A small self-supervised image encoder, trained from scratch: layers 6, 17.8 epochs.
Rows from block 2 of a small self-supervised image encoder, named by matrix and row number. Rows with one number belong to one neuron. Each number is 128 + 24 x the weight over its row's rms, rounded and kept within 0 to 255. All counts start at 0. Numbers have three digits each.
After each neuron's rows are labels from the 100 images, of 14976, where the neuron reaches its highest value: "strongest on" is what is common among them. Only what is clearly more common there than usual is listed. The data: photos of plants, animals and fungi (iNaturalist).
# fc1: MLP up (model.blocks.2.mlp.fc1.weight, 1024x256), inputs 128-191
# fc2: MLP down (model.blocks.2.mlp.fc2.weight, 256x1024, transposed), outputs 128-191

fc1.496:135160170149134135140115159168149117173134143124131105130123186145116140122145086109121108118151136119116147106145164087115161118172140201156124113152104108098147097089184146105126106069075133
fc2.496:124143112123152121158109116094115111121101165127115091127118112134142153125094175135134172073176082142093146131123126135129116128158104095089137142119109137129099138143116080162139094187138136
strongest on: order Charadriiformes

fc1.455:130086160107097136111164151157138128160131150114124160128080113102133106138133116143124096121176134162113126130118113160138141140138091154142140153125059116094111136125128160126120143135124191
fc2.455:113112084131096134124105109098119165127120131129101179108133146145109157151121145118151134075163172119093118092092115152140129143122158155133127128168085115117160160099124169111111125123087128
strongest on: phylum Arthropoda; class Insecta; order Lepidoptera

fc1.703:135160166134191130096144127107140168133128146098095164178101136135100087083151168142151173105081120141097128131170103117085125139129096141100122111116111150085112135098128114166108176163144105
fc2.703:129115089126102140168134087153144123142178109107121132100137151135113107132152109114086102138138121143090142109158156135094136155109152098091148151146155103098132132118110100126119113130120128
strongest on: class Aves; order Accipitriformes

fc1.33:158127147131116130133100135158121127129148127130138150119109140161164144111118092124132083147125111109112097108145162126127106104117126125159142089129125151111108118072133173130119144116149114
fc2.33:133133109104103143123136135075117123146088125131115091140125104126098097138116175133120180160079126166116172115107131121111161138092117133102109144127141140147094163171143129157128138110136132
strongest on: phylum Arthropoda; class Insecta

fc1.717:157094136160138177104110144152145104131091099130122124138136116156161127156117157143122114115121097123150084135147143097108144143164128136130141113142121157161106151143156137134125116104161095
fc2.717:150127121095119122145152115102082165164131122142141140126128101118147164125124118140111146126135129160122204118142135154154091102120131150139093126091132118089108057125085097106127106136115187
strongest on: class Mammalia

fc1.369:127128111154122107150138092109131162111141128137123120116078141106073142098097169109123125131141106111122120103143133167128153135135138151105108147136093123146104127140115159131118109129147106
fc2.369:148094110126112132102129118125155087156112130125107154141144138128130100139146125115143137133130132137113109146070121117112062141126140155170138110142158153129159099091144095114149140141084144
strongest on: phylum Arthropoda; class Insecta

fc1.678:100122146124142131158102139106131089108131106133063116078127132125130126151144087164108111108130090078092085105121116168121160137133126125187156119105079153171110121107148135114139135141158127
fc2.678:140128103096142129116137112133144106135074126081175156177083120118105108154120181083137125090117147152113173116120103111156136139133137124091087151128188070068146171149115145143125143125096138
strongest on: order Lepidoptera

fc1.45:138079114104144142117145167113157164144104162143093151118096113175171144059083111150089107139156134117168107094155124133156179126178107134152160120131172110135138159135106115134150126105116111
fc2.45:109133109114146122105106113133155095127093152133127134168150153137092146153140137111128141111129126145133171140080112134095127139089110178128124156145125110125138087141150141130132121134146134
strongest on: order Accipitriformes

fc1.5:091091114132120108110143188095120145128131102136150110115107127149139120099083186129121128120148151176147147120106128107162163139126100136107152094139181113149101101146099108085143106084104104
fc2.5:110086124138132127160134134124129139094141126098100140172098148150093161144149159111118146125130122140118093109127125151118090138128143120107140093138115104109156148066120125154162092168074089
strongest on: order Charadriiformes

fc1.83:066121139136136080104108130137089137122107171120134127147153146114144120148107147118111092103136144103098135148129111129113131145111096073128136111134135140151143102157160112099151139119099117
fc2.83:148122123118104125122171094101141144145139109133176138093117121156129124112122121162173137133113109115139122149122118099148145113155185141118116150158165102138150103125118122091119091134101112
strongest on: order Anseriformes; family: Anatidae

fc1.466:114132121145147114108117120124118131120131094136122102134129085120162132159121144157128119128166150099139167156185133149106119138076124143104133137110153084108153113132137118122139109107086133
fc2.466:150071147131183080186117148137113173173145138086130166104146138150160112115095103135087105126067155152110116133101068120123135096084119085144140160131158171124119123123113117124137122143141138
strongest on: order Accipitriformes; family: Accipitridae

fc1.357:096145170084171143136110139119155105170094119086186057146131111138129070111124152103076115128146117099117109103130088103159113172138133112153145113113092095146130111151154142129112094168112140
fc2.357:152132097137082093113143141159112159114152141130137144128108138142084125154118161128154107118085131140136115189153124125094117114125132162109084153173107117119117154134137132181122118099095130
strongest on: phylum Arthropoda; class Insecta

fc1.159:114153165171087130067101139105152096129126127132103156118118131124134116160125082135154113163123125173099147074110097165147126153160183143114101102136172167142171117120138084110137099106128152
fc2.159:133149124084117109120175118087069131134164093133155113094112125128151084108150162132165138144106084112156128150123126110115158134132134085125124097123121107136136103113139137137047144146131108
strongest on: phylum Chordata; class Aves

fc1.514:102130131133111137126146136105130160133116136177076136095098140152140094117145129094116127115164162086142085147131093145126143120115088135120140101146128128122127114116124140119133121150139116
fc2.514:147104116128138143116102112156156084121128129084138103142153136125124136150129134132140165141131108159112134144146147151125158119133151155143103132132131104099114137158134123156137145099063146
strongest on: order Charadriiformes

fc1.414:095119129130144115145112144131127122174123104111098157110162099126106163108122124129148132141149117151156105105082156150087154127119167161139088078122118128121100150126138127128125172144131107
fc2.414:084114142134128146107142129106100089132114140090172142150100155084095082168122175110148126077118119101097142133140080147124124110124127129126155137132154104063140134157118094151138120118119134
strongest on: order Lepidoptera

fc1.3:158134160091090135073119141146147139118156085153168129126135137109176117115125115142173114113143131151146139110151095182114099104114108108133123113117143083114144107113138107119149145120160124
fc2.3:152109068099136168158160129102144149119086132097138101115127123130145187101150141157117165138103152138101113145091144090108114152120131155106112143103152156139096176139113099097092110129093124
strongest on: phylum Arthropoda; class Insecta

fc1.89:144158103128091139121099192141131122145157158135161114112130136176135157110118120117168110134110144112152154112147113142161132093138131129118163142135073140123108139129139141099131104137116168
fc2.89:064110158107150101124122096097138113129107149137134155103075120105160102152138125169129106113131123128099128112055161111094122163141145102105134140074156083112156118129151116132114166119124138
strongest on: class Aves

fc1.274:146127108131181131134110119152104119145066115078145132168118126133135093129158130144117147111106108140135105156096118100142106079158093131128115132123144131135141125119110123175151179164130086
fc2.274:115136146114078130120150119157163124081138115117126136126120082118140145095155103117106152111146126166120118100131145119091121174099199133113122122127094101114134161145117100123142145133119155
strongest on: order Passeriformes

fc1.488:130144165116179131149109133144131141122097142122135116091127153123130092127116168128125131107113070131170100121124129089137122159099154146102143131164110153135114162155139146153135118179113066
fc2.488:133148092178090138100109108073111110119137097124110094125113118157109162111151108140111082143125138135097186128127163148100127109171154121129130148134149167104142093115099096135116142132145124
strongest on: order Passeriformes

fc1.552:124126115087101160158126144100111116144150164127104158133111114150186130093181148144161155132161062136086143145115151164117158123128172118128154091084075080135151154091118082138147138129119163
fc2.552:156107140122100178105157125157127137099153116140122107134134115115140155125131164152135148120155198113138123122140104163172142120102132094127137099152155123152102116126127117131139157092106086
strongest on: class Aves; order Passeriformes

fc1.685:092133171101097136109165116152125109076082101108146114155148133166113119169111132141151033105111136133163093148121135115117105158109136135101119110163118137169141104169142120133124096144142110
fc2.685:160169132113156129105158103144134111115150109099118147120131149122106174111148152112142135137142105155139133129162132153150117104144170139107125162085126132105079129142135125174156123148181137
strongest on: order Accipitriformes; family: Accipitridae

fc1.191:150157107113145075132114221138098112157124124135114101152130133155152128109114178127121109177127138093154127091112091109129102089160129099099121117103132117148114135141109136157097156092108142
fc2.191:113110134122086173120151063136128128115126142122118116128120079128133127144123081137128170053077141148087141148137153177126153145103104130153131116145087122100108105133116125100142125108141125
strongest on: phylum Chordata; class Aves

fc1.51:145108100149117148129097131155153129166140154148120156150104133142111145117109131116153134139116145099142158126123107083133127143125097116152139117119081116091158118117122111142152134165107098
fc2.51:111126109131162099133143142140134089102111107130150129118145131134134146110139132110122105156106110131142132135154150144186137137144103132143105143100122158113110138121140156123165095147145095
strongest on: order Passeriformes

fc1.607:151125099131132155105135135102161140150138092127097107113133108135108133158164127150150104113153133123161145120145161101125100176138156133123143108119174115141117148119135104113121150154099133
fc2.607:105081136152122112131150091125072109140146169144110153139146106126152162126113121106113146117146122158110118126155092137189090127135126158102127131121115102121139094137113107130126128140111119
strongest on: order Charadriiformes

fc1.269:129122146115142115126132131115127123112131101135107149110126156079130147132099126133122139111110125101132088190147128093139133120106120212131151129088058161112135105119144134151140118135105134
fc2.269:134163090126108100097133130122116116139101132095136111141120089146114123139111122117111092145118134130116177063121142141126119138146140084123107137146192094135107144142117152092118130103120131
strongest on: order Charadriiformes

fc1.255:136108105137129098156112136092093128139183124115127160143092110141156105092128082125138134153100109098153108129123142131167144112108133128129127120113160134144131108122076109134125149143122144
fc2.255:120149121083109130104179099119158131137147140150104155165073111128107161108138158110103178121119071082137167069110136122100108139182110146110129143138076109113130144124142143106096112123144101
strongest on: class Aves; phylum Chordata; order Accipitriformes; family: Accipitridae

fc1.162:140177126117090123111113101127147117116104097141097103094105109196131150134133145128142132102152144185109093124074075122190111099185142159125103074122114107187126108139144152124145150106178135
fc2.162:147111150184162116066147119110101102081160157133143124138134117072123111127107134122150128133105133134095136110146173133069110120088141165091129173151145131083122146119100103130105111159087124
strongest on: order Passeriformes

fc1.155:120124172161153145137127162136096126119149155087133114144126138119138107136114124135097149095118115149122127124128127144135162147104154169123110098138155167125111115158122092129062113094101101
fc2.155:133114136075101146137123137089139148114161079106132146092119082133117144134123115157123150106143144117136126128174106151140127082130133114144183151130091145124172124162121101093129102116111127
strongest on: order Lepidoptera

fc1.386:141098174129082116155136108077095161124102138145119150114089095127108135148140147116098127148140137150124126108152066140100137074099096163152159168158109171158097170131079116104102093164129172
fc2.386:140099161173095153158143143144143156148107127110071145111118127110144114185128106127115128151174109116099132122159150120120119129152133129114120120121127119157159149115127119095188066137116121
strongest on: phylum Arthropoda

fc1.651:134152130118142154120130118138149133102085110108159152150120151153124117118110104172139153173127098114119094140127133149103089125150121128128119194080119105154128164112131095149137190139138124
fc2.651:081154112121128104135139119169126128171123126116125143146158098144131132129109155085126087122168134118157097122092162110120153104125129167105147088114151100141142140135170161141133106117107139
strongest on: order Charadriiformes

fc1.120:151131126139124108135125137150134095132106118135144122118095103166165114169134103138103115097130127100141109117127145116121175107144095145107175162126111164096135093151114135175098181143106115
fc2.120:106108170119132086115135138088065110121150116143131112127152131078116121145095163127143129147150154184154122116096153135134137152140152126144111141135136109162142118141184118093140090103096096
strongest on: phylum Chordata; class Aves

fc1.698:144089148153121154140120158117140133155140124109150107164131113158107110133111126128113098144148091179093133160136140122124145100125075132118145112134100114139094122136112124139113152144116116
fc2.698:137162156083140106125149079163118153149099107128175118154165129134097105135149132150105166109144124123138115128170130088105067108108136116123068180103195136177120124139158136148145142110124120
strongest on: phylum Arthropoda; class Insecta

fc1.323:106174152105144152136105125137095081098128141103117124153130145141104109122121108110119124145082092170125109138167153143131103112110093117124111146100143089128150136146165147152156155134140171
fc2.323:122124106189122154130123142135110108184130106164112168108125163171105148141120154129124134124126143121143132086135107172123087093126132155152134143145126125139163127136082153091147128158125135
strongest on: order Charadriiformes

fc1.494:126092130156100109104161079081160108129097161133129169110089140116109126154131173120170128089129145103153136101112118142128134097110139155102103158135104106167143157144098116142136125095124089
fc2.494:122135137107139122155127177139115099127131103091118092131146129129102117125111096138126129143122136118153139135109115130125129089109166140185191121130149137125100076129184124132109111152139141
strongest on: phylum Chordata; class Aves; order Passeriformes

fc1.702:095134143151125140138141134135121123157158136167153154133083130104096154123167122088127168116128121127156122153188144114089130129129134116163109133137137121109159134167151091087127113124173127
fc2.702:145142122122150092136161154137145119130141158101142101166177135131109154129109156129148107146154126113150172115102099124146127093111112091120191161099150137131118133098138156143168132116112121
strongest on: phylum Tracheophyta; kingdom Plantae

fc1.352:145154123136145117123136162147098151115108104124140090124148161151139117157142148133172109101116094117129119141116128095098145160112141121080113113150117129140103137128111141140173154123108143
fc2.352:122130126137108156158111088105121121163136129145151188128094084118148133125072123095100128137135120151129149123145159132150093087133133136177115122098144126115145096132140114127097101112118095
strongest on: class Mammalia

fc1.626:127124105122105154131111119131157149131111105129132136175107112159144183129138135117066153093168126125140189161145084141097079145130143122126115124077114107160143126123126119126140172139138121
fc2.626:139127144147118122129199145110121173114121095110154115065152110162116078151116118123135093102092142176128083123124098099145147122119091097152125130170121102110140149086135145122161131102146126
strongest on: order Passeriformes