A small self-supervised image encoder, trained from scratch.
Model: 5.43M parameters, 32-pixel images, arch vit, activation quick_gelu.
Data: trained on photos of plants, animals and fungi (iNaturalist), 155796 training examples, 17.8 epochs.
Rows from block 3 of a small self-supervised image encoder, named by matrix and row number. Rows with one number belong to one neuron. Each number is 500 + 50 x the weight over its row's rms, rounded and kept within 0 to 999. All counts start at 0. Numbers have three digits each.
After each neuron's rows are labels from the 100 images, of 14976, where the neuron reaches its highest value: "top examples" is what is common among them; "place" is the part of the image that holds the peak. Only what is clearly more common there than usual is listed. The data: photos of plants, animals and fungi (iNaturalist). In brackets: how many of the 100.
# fc1: MLP up (model.blocks.3.mlp.fc1.weight, 1024x256), inputs 172-255
# fc2: MLP down (model.blocks.3.mlp.fc2.weight, 256x1024, transposed), outputs 172-255

fc1.617:459420535540553448531498502530541517541438472555548534503560501513495494424468515547529510467551481595531439378582449481496489545454515475549495451502543447542530500488552491589554488488485533499538362511480467564633526486379484576453439462464473522486
fc2.617:557585442436521500445548497485446538514457523416568388445447457482443493612556410543549552483410445437546550495571504485467486515486451574472517482473487477560546535505433533400423561486516558492553628400512532401389496549568516544527469604509507482495
top examples: phylum Arthropoda (61); order Lepidoptera (34)
place: bottom centre (29)

fc1.622:459523557582471538507506502495468484518464598438566448463439518418570515546489454451533521470560557549558540478455598563501505503469486585526496410459499507519556502482524450470390513444498516539565578476569530403432563421519517478548493514505522520603
fc2.622:492470479471523523484565511533585524483524432550496541487565436478430500562490515589512511545441529558492439464459442458511413554450425525463500548419443528534412419473558435551515498523488505398480535528521435543576527388548550495433501467497511529488
top examples: phylum Tracheophyta (29); kingdom Plantae (29)
place: top centre (64)

fc1.8:368507474490380565549501557523471591543581536583532514481513426544570486568502547479515519517561532478522456490464493460386568396553557460536427476482497595560448545474372614502534492430472555589447528507489478560559419503609491484577515547514486473526
fc2.8:641511587468624489442484449442534453462532505430461493562439531527546516449547470479481509480464497479446531510593525465553497578487439513475495489520543444472472465516605435425493488507472449380539523436492549454535616468428547565460542512512524499437
top examples: order Passeriformes (59)
place: top right (33)

fc1.185:538504483540527591502559583485504502516502514476550559609472480459451457501550467468537525541450504471519448464445459356523514485565501335417501561412476440531462613467537399486434489564449439417505549473562513584509484551562575454551532535460530531501
fc2.185:454640531419481428453431503508513476477444579537511562456493518487581436477485534546491519534499576481444578588579523540493469470520461575567530387499486505600558437519458539473566520491542540614577473474525422427450462528580428614564511465575486411458
top examples: order Passeriformes (57)
place: top right (39)

fc1.291:459551484467521568432504494404607536443478557460510543525510394436553559442450471523500525453399556491417595599564445491556576418534527516464458508495526525544511557542456465484455422505531518448480412545548518616523524512471520510582455423491532485530
fc2.291:559418528535484462587472508617495463450488530604473525497459586387558503589541587496500566505491514511530409477523484440461406519454402499550517457496451455480485394496492500453498631576451424542553505449542463478475434501515495530415569576445464524534
top examples: phylum Arthropoda (63); class Insecta (62)
place: top left (36)

fc1.433:495459531416416494504528418466499582491500416453505566635428498497407439544544441399523564587532543449494442458380487516527540493488485496555592595534547528417403496467458523424576543546513436495489514523478513528464500528500527443482478505534536464473
fc2.433:445568496571530477475485545595509454469574610565443492382494491420553481518430655557547529466464534491445539501591512453393444478469461548455432396548495540511626514571541494555418492453476573473489434613455487440606520436499498523526421493453549527574
top examples: class Aves (90)
place: centre (36); top centre (29)

fc1.21:523509518566463499534546621514473574472456496487433373409523545479364562491569529516424471497505471456441435539512503518465455513529582528503584429491540481527385560543604568493575457605522476553574505522442443488434424549550463552434484490477574543498
fc2.21:574506433591483508461471515447420413532464564573525490552454437546515508472477467448453511506503495544544475611501481545501480369484471486516538506508479405451451545549419495588417499469410537520517515459584518519532536565475507469461505497456507455580
top examples: phylum Chordata (93); class Aves (90)
place: bottom right (37)

fc1.673:565565548543510492576446583501544453466551460499559504430549443423507483501566494488499501474543447538440546510509528533441427503491434511550438553409507529547444562539515557540446540472542513436517537527517534457421547502518540402528488540437519530561
fc2.673:612577549496565487431503457506593534492467479500521477464538566490447512540507453478489493471469546622497603496567467477488518519497487510610496500404482484671492453511458497466516570487510485457549557460507513502552553579505516494449560486426559511491
top examples: class Insecta (64); phylum Arthropoda (64); order Lepidoptera (59)
place: centre (52); middle right (27)

fc1.181:488433484489476609456528499547480471554535584538450518505508512504519568489489588493492463487542518485401460460477530481490492472516543610465527511556484476514528522540466396466512553494573449490442446589432484560571511570522569532597428429440613640504
fc2.181:536538577503479490443504481526552443455593510479482514477393493499538511547565466436420448526494398582556471527454525518556480392395512441511469564481547471447513462566589502462507467457544484521486510410475497487495415462538570487473547610469573503497
top examples: order Accipitriformes (25)
place: top left (38)

fc1.533:377504567578500529435417449517503512504530461515526533507475583523483446477484528566444494470472498467367513549462466453561426542527569417505597470478574511612462562377412530519559541537493478516469468435517555449548517462447435496478499428542542492545
fc2.533:540434500451505504481539445427555506517535585477552423540490520538455568527526475537502495506581496553543515526527472506381542546447429542556471510545376478434528488562561528389570481523457519454550467535572476553472477547505518471483570516416444458459
top examples: class Aves (95); phylum Chordata (95)
place: bottom centre (35)

fc1.644:542477438564505492516549455417501563393524519507511484548434466555553500518441473531506539540519414545648501435449373444583545520573480494402441424435427512532475502444534546577481490440533497489452541474491482476583520539501406515418458446491503476442
fc2.644:459587597514456575525528491506443521595441531420419514399537470378546548428602614503502437406476509483374596481567549531482401559468488460586532551538509501509510559536565426461524532500449521514562468482447478585491484475462573497530492556594498498461
top examples: phylum Arthropoda (60)
place: bottom right (42)

fc1.267:447425521445568435532496531514513498536513538479501488507539565471493471520537577513507523481519528455540478567513590547474472588523524523604428511523567464504394565582425469472522574470570431405562447535500589450485408514477502436454539506426578487442
fc2.267:550502553526436564471448509486479420432527491511570527492415413492563556486470472523485505490499516498551494471493458486503521427428499560466523436571454569528606440423498532524473583478520548621427484484545533538501526483543462522594531485517458538475
top examples: phylum Chordata (93); class Aves (90)
place: middle left (31)

fc1.482:525452535478568564395435483615592568480424452462474566455521426537446552515478515514507581480485445552478520460476567518450416454478471499508489397536490528496499542548462492413539484565541507499485464536502490569476477501554514495510479483520472519486
fc2.482:447573483518471473614527561387410445525575489575490471544442543471529365501433513514486496546508512520554548537530484451535567585529499486544477568485485476516490462453539542577434551472444479523475566411494492406533465430414547513571494553512478505489
top examples: class Aves (85); order Anseriformes (26); family: Anatidae (26)
place: middle right (38)

fc1.334:534552537602467486489490502512422558556429406488444508580486441494456552468440459485488449509605496493566450477521475462460478515522486583436487573462475604545492429543542671534500507588502547485513478574550522461514511547534491499478441505430459484469
fc2.334:536623511466464528560446486533507475526487509539523538388594454584505436548500503564500441527452444428479537557468508469455490515547564446555480460489494395457562480455468490516482545479540550505573599449513498445521581462435515481483600546528522521492
top examples: phylum Chordata (93); class Aves (90)
place: centre (25)

fc1.626:526465403512519518432566487499465439545562571523475478530506513514553547482614479457381442531500477495600559498606489541550525433505470575534477500537470474517519503557507507458475516538463525527597424534507512560569578492522411531576469538415513539514
fc2.626:533516561437506478583482487506508458475514469527517559446501435461542374492395502517597565595506536518444472480465519520518472608369370518467498538473494549539455454497410496507508481537449554497499540477474514475448460550522613455373499502482553483562
top examples: order Charadriiformes (26)
place: top centre (38)

fc1.408:498425488518554539485494625450479512526526577540418497430485492525409472500453490552561431559509465492497422506478479488435510456582493546475559607549494531531473493470566544419523559445471434511499456503572515512500412534550508473493549563475476527649
fc2.408:464544577512580532564522445421506546525487454527509417496451490515481617451422456421472464485374566582475537491404542502501481506486437425523524445531501492499430456460489410582395545587461470528462465455548475430553509483445539563443510495530576542417
top examples: phylum Chordata (94); class Aves (93)
place: middle right (35); centre (30)

fc1.164:486523515546526485438438536491494529556527444542531506450550505504501466496432440501474407577533564550548452492537517562546411491498445406421497558466427414442522583469517501514509474489551504504523531546448494502490459595549471564448542605528491520435
fc2.164:514481489446497499521532494516470492458448532540468549446510576467480559526569510424540553457498525521340514526468545380503500531510505598616445394524567527465482400553513509487504494580498466534453503428552404474492471448488618443554389467533498433465
top examples: phylum Chordata (99); class Aves (98)
place: top centre (44)

fc1.214:553462462479522584541448529596498498479449583512494503420479534506569555548508496481515473471502452537517599538531510532560465382409569447440587535475567509493577505556465507520414517472562424503455482518531471575475509485494491482505528535427444572523
fc2.214:516494500509416399455605479492507485551510484462496482497584508480512530487556476459447480557532462510524405532484520451355451535458475602555480460567451497522422476449561492511569511524536497474500450436440590496474402474516522512437471508428677514484
top examples: phylum Arthropoda (67); class Insecta (65); order Lepidoptera (32)
place: middle right (27)

fc1.432:533483530554465489545443517451475555535404551565457536537456453484547388479584461458496553538580519405459603467582489491490509479414435560507469403559493544485477551479487506452489474546522534479515514435504504478473494515544382534551505519462565398532
fc2.432:528545496491461515455462476439402440491528531410587461509582493469433454447433554526483468579466489533524552530442533612483547546582558475438564566560479462502428480538553546661469495495487493482559583570598446504496441439467599547484483547477524408436
top examples: class Aves (88)
place: top right (33)

fc1.423:461526385563461463455485503515513485460448555493578595461451577555464429462486417505479516460422523495551655487530492543521626509508515463493416442532491434561515478613535436471576520466512463479476496534562511443550532478441530494459488520538474454472
fc2.423:575527520457527532485538518492494531482510518474499512474602505495487408525434464487429575535565534482437555442568528579504475526563512485398455591561478448562471489498560528510458525503409492475544500525413478575524430512498531502437505461508497501560
top examples: order Accipitriformes (32); family: Accipitridae (28)
place: bottom centre (34)

fc1.369:561505548543549496486561428559492394546551465544533515481510415489453455464448538512435514449497463437521455457572573509496477559568450499451409486438529476448563508524456621407510646492492482503568480579427519593508478507455487496445557484347460523476
fc2.369:467438502451506628491431472514529504450475559524525524569550522484573490546555492379494544510581482533425449568433420545480547493508534487640612485523533603482492476494616452448557433517424501472478566472475418518538460430567466558532468488607493408498
top examples: order Lepidoptera (34)
place: centre (30); top centre (28)

fc1.566:477520461514465577507496568506568494501505535498485503531502422606507432525511498342481390499520470550522445510472471527498458477495442521488548563601580413475548479458472448400496514446527353541508481507559483544493501628449640462525442549464559525451
fc2.566:565517525398448563541561505405487552462534420474405506497541551483503517461537413545506520458385368505449455487419498531573472538436494470490525508592530493477460496543612533554450487569557465535475411421434514564549529521486461530514490505493585507503
top examples: phylum Arthropoda (61)
place: top right (57)

fc1.476:473548533529580394447533519427473501493510509554467453446461513473602505517526490519449480526500480480574531566422615439524519465418477432489435508447447537576458486498502424484518521435443605501480525451541414478471493499449451497459573475575439480438
fc2.476:634366492453455640529398460477471433429494473523479528481453531454492480481599466484470530484518486566357531555530446464505454494564445484522464435552438450488470458517503508524566463541500575515533460543430459469529480432436553597536454429623492556488
top examples: phylum Chordata (94); class Aves (93); order Accipitriformes (35); family: Accipitridae (27)
place: centre (25)

fc1.564:504398507487460488474442524413451451382447487567604556555502423544537466466473507566554514483520453420579598530430530475524521516479554451466525470433537531530629492540516472467613679446483499514445609458425520443456522528451522486569490558485542499540
fc2.564:532493486473497481553565502557573561553569477553509490475501481450532487461493506476492545532554501600500437453494531544577554566529552591537524456562546425519431552552559485536438428472578504523565410490490573473540410526579486466438528502504482538471
top examples: phylum Chordata (92); class Aves (87)
place: top left (89)

fc1.453:487465572473527512367476452492530524589534454501523479596502523448537474536510500461537549556574481504505494494533445550545507557550506457483467445520471466561416574573434520373557485529478576502588534537547470435538450480474332600530538556531501485527
fc2.453:478540525566425472649548534478512472397532486441470510430489515534487533430526447506495536484480521550497554529528523545491549492511541573519538513535554489412477547476495438582480486521505478439464421509421520521469500583467539358513425456460460532424
top examples: order Anseriformes (29); family: Anatidae (29)
place: bottom centre (37); centre (25)

fc1.272:562555492499518600514519425469536558512492530411533527405412500463444544461532431399553481503406497495414583484528518563480567518484451450463450586475475519471402463444484525540476573459564451510484532436532544473513538416485578546556582497363543526450
fc2.272:472425554443471486523552458559544468547423518625462487506561507426498385562542457572544451519594472488457553516503447511541413405536452465528570527561483437544492609466613474473473485474437499534582551558436562492515573490422546446527509554517533518489
top examples: order Pelecaniformes (27); family: Ardeidae (25)
place: middle right (40); centre (32)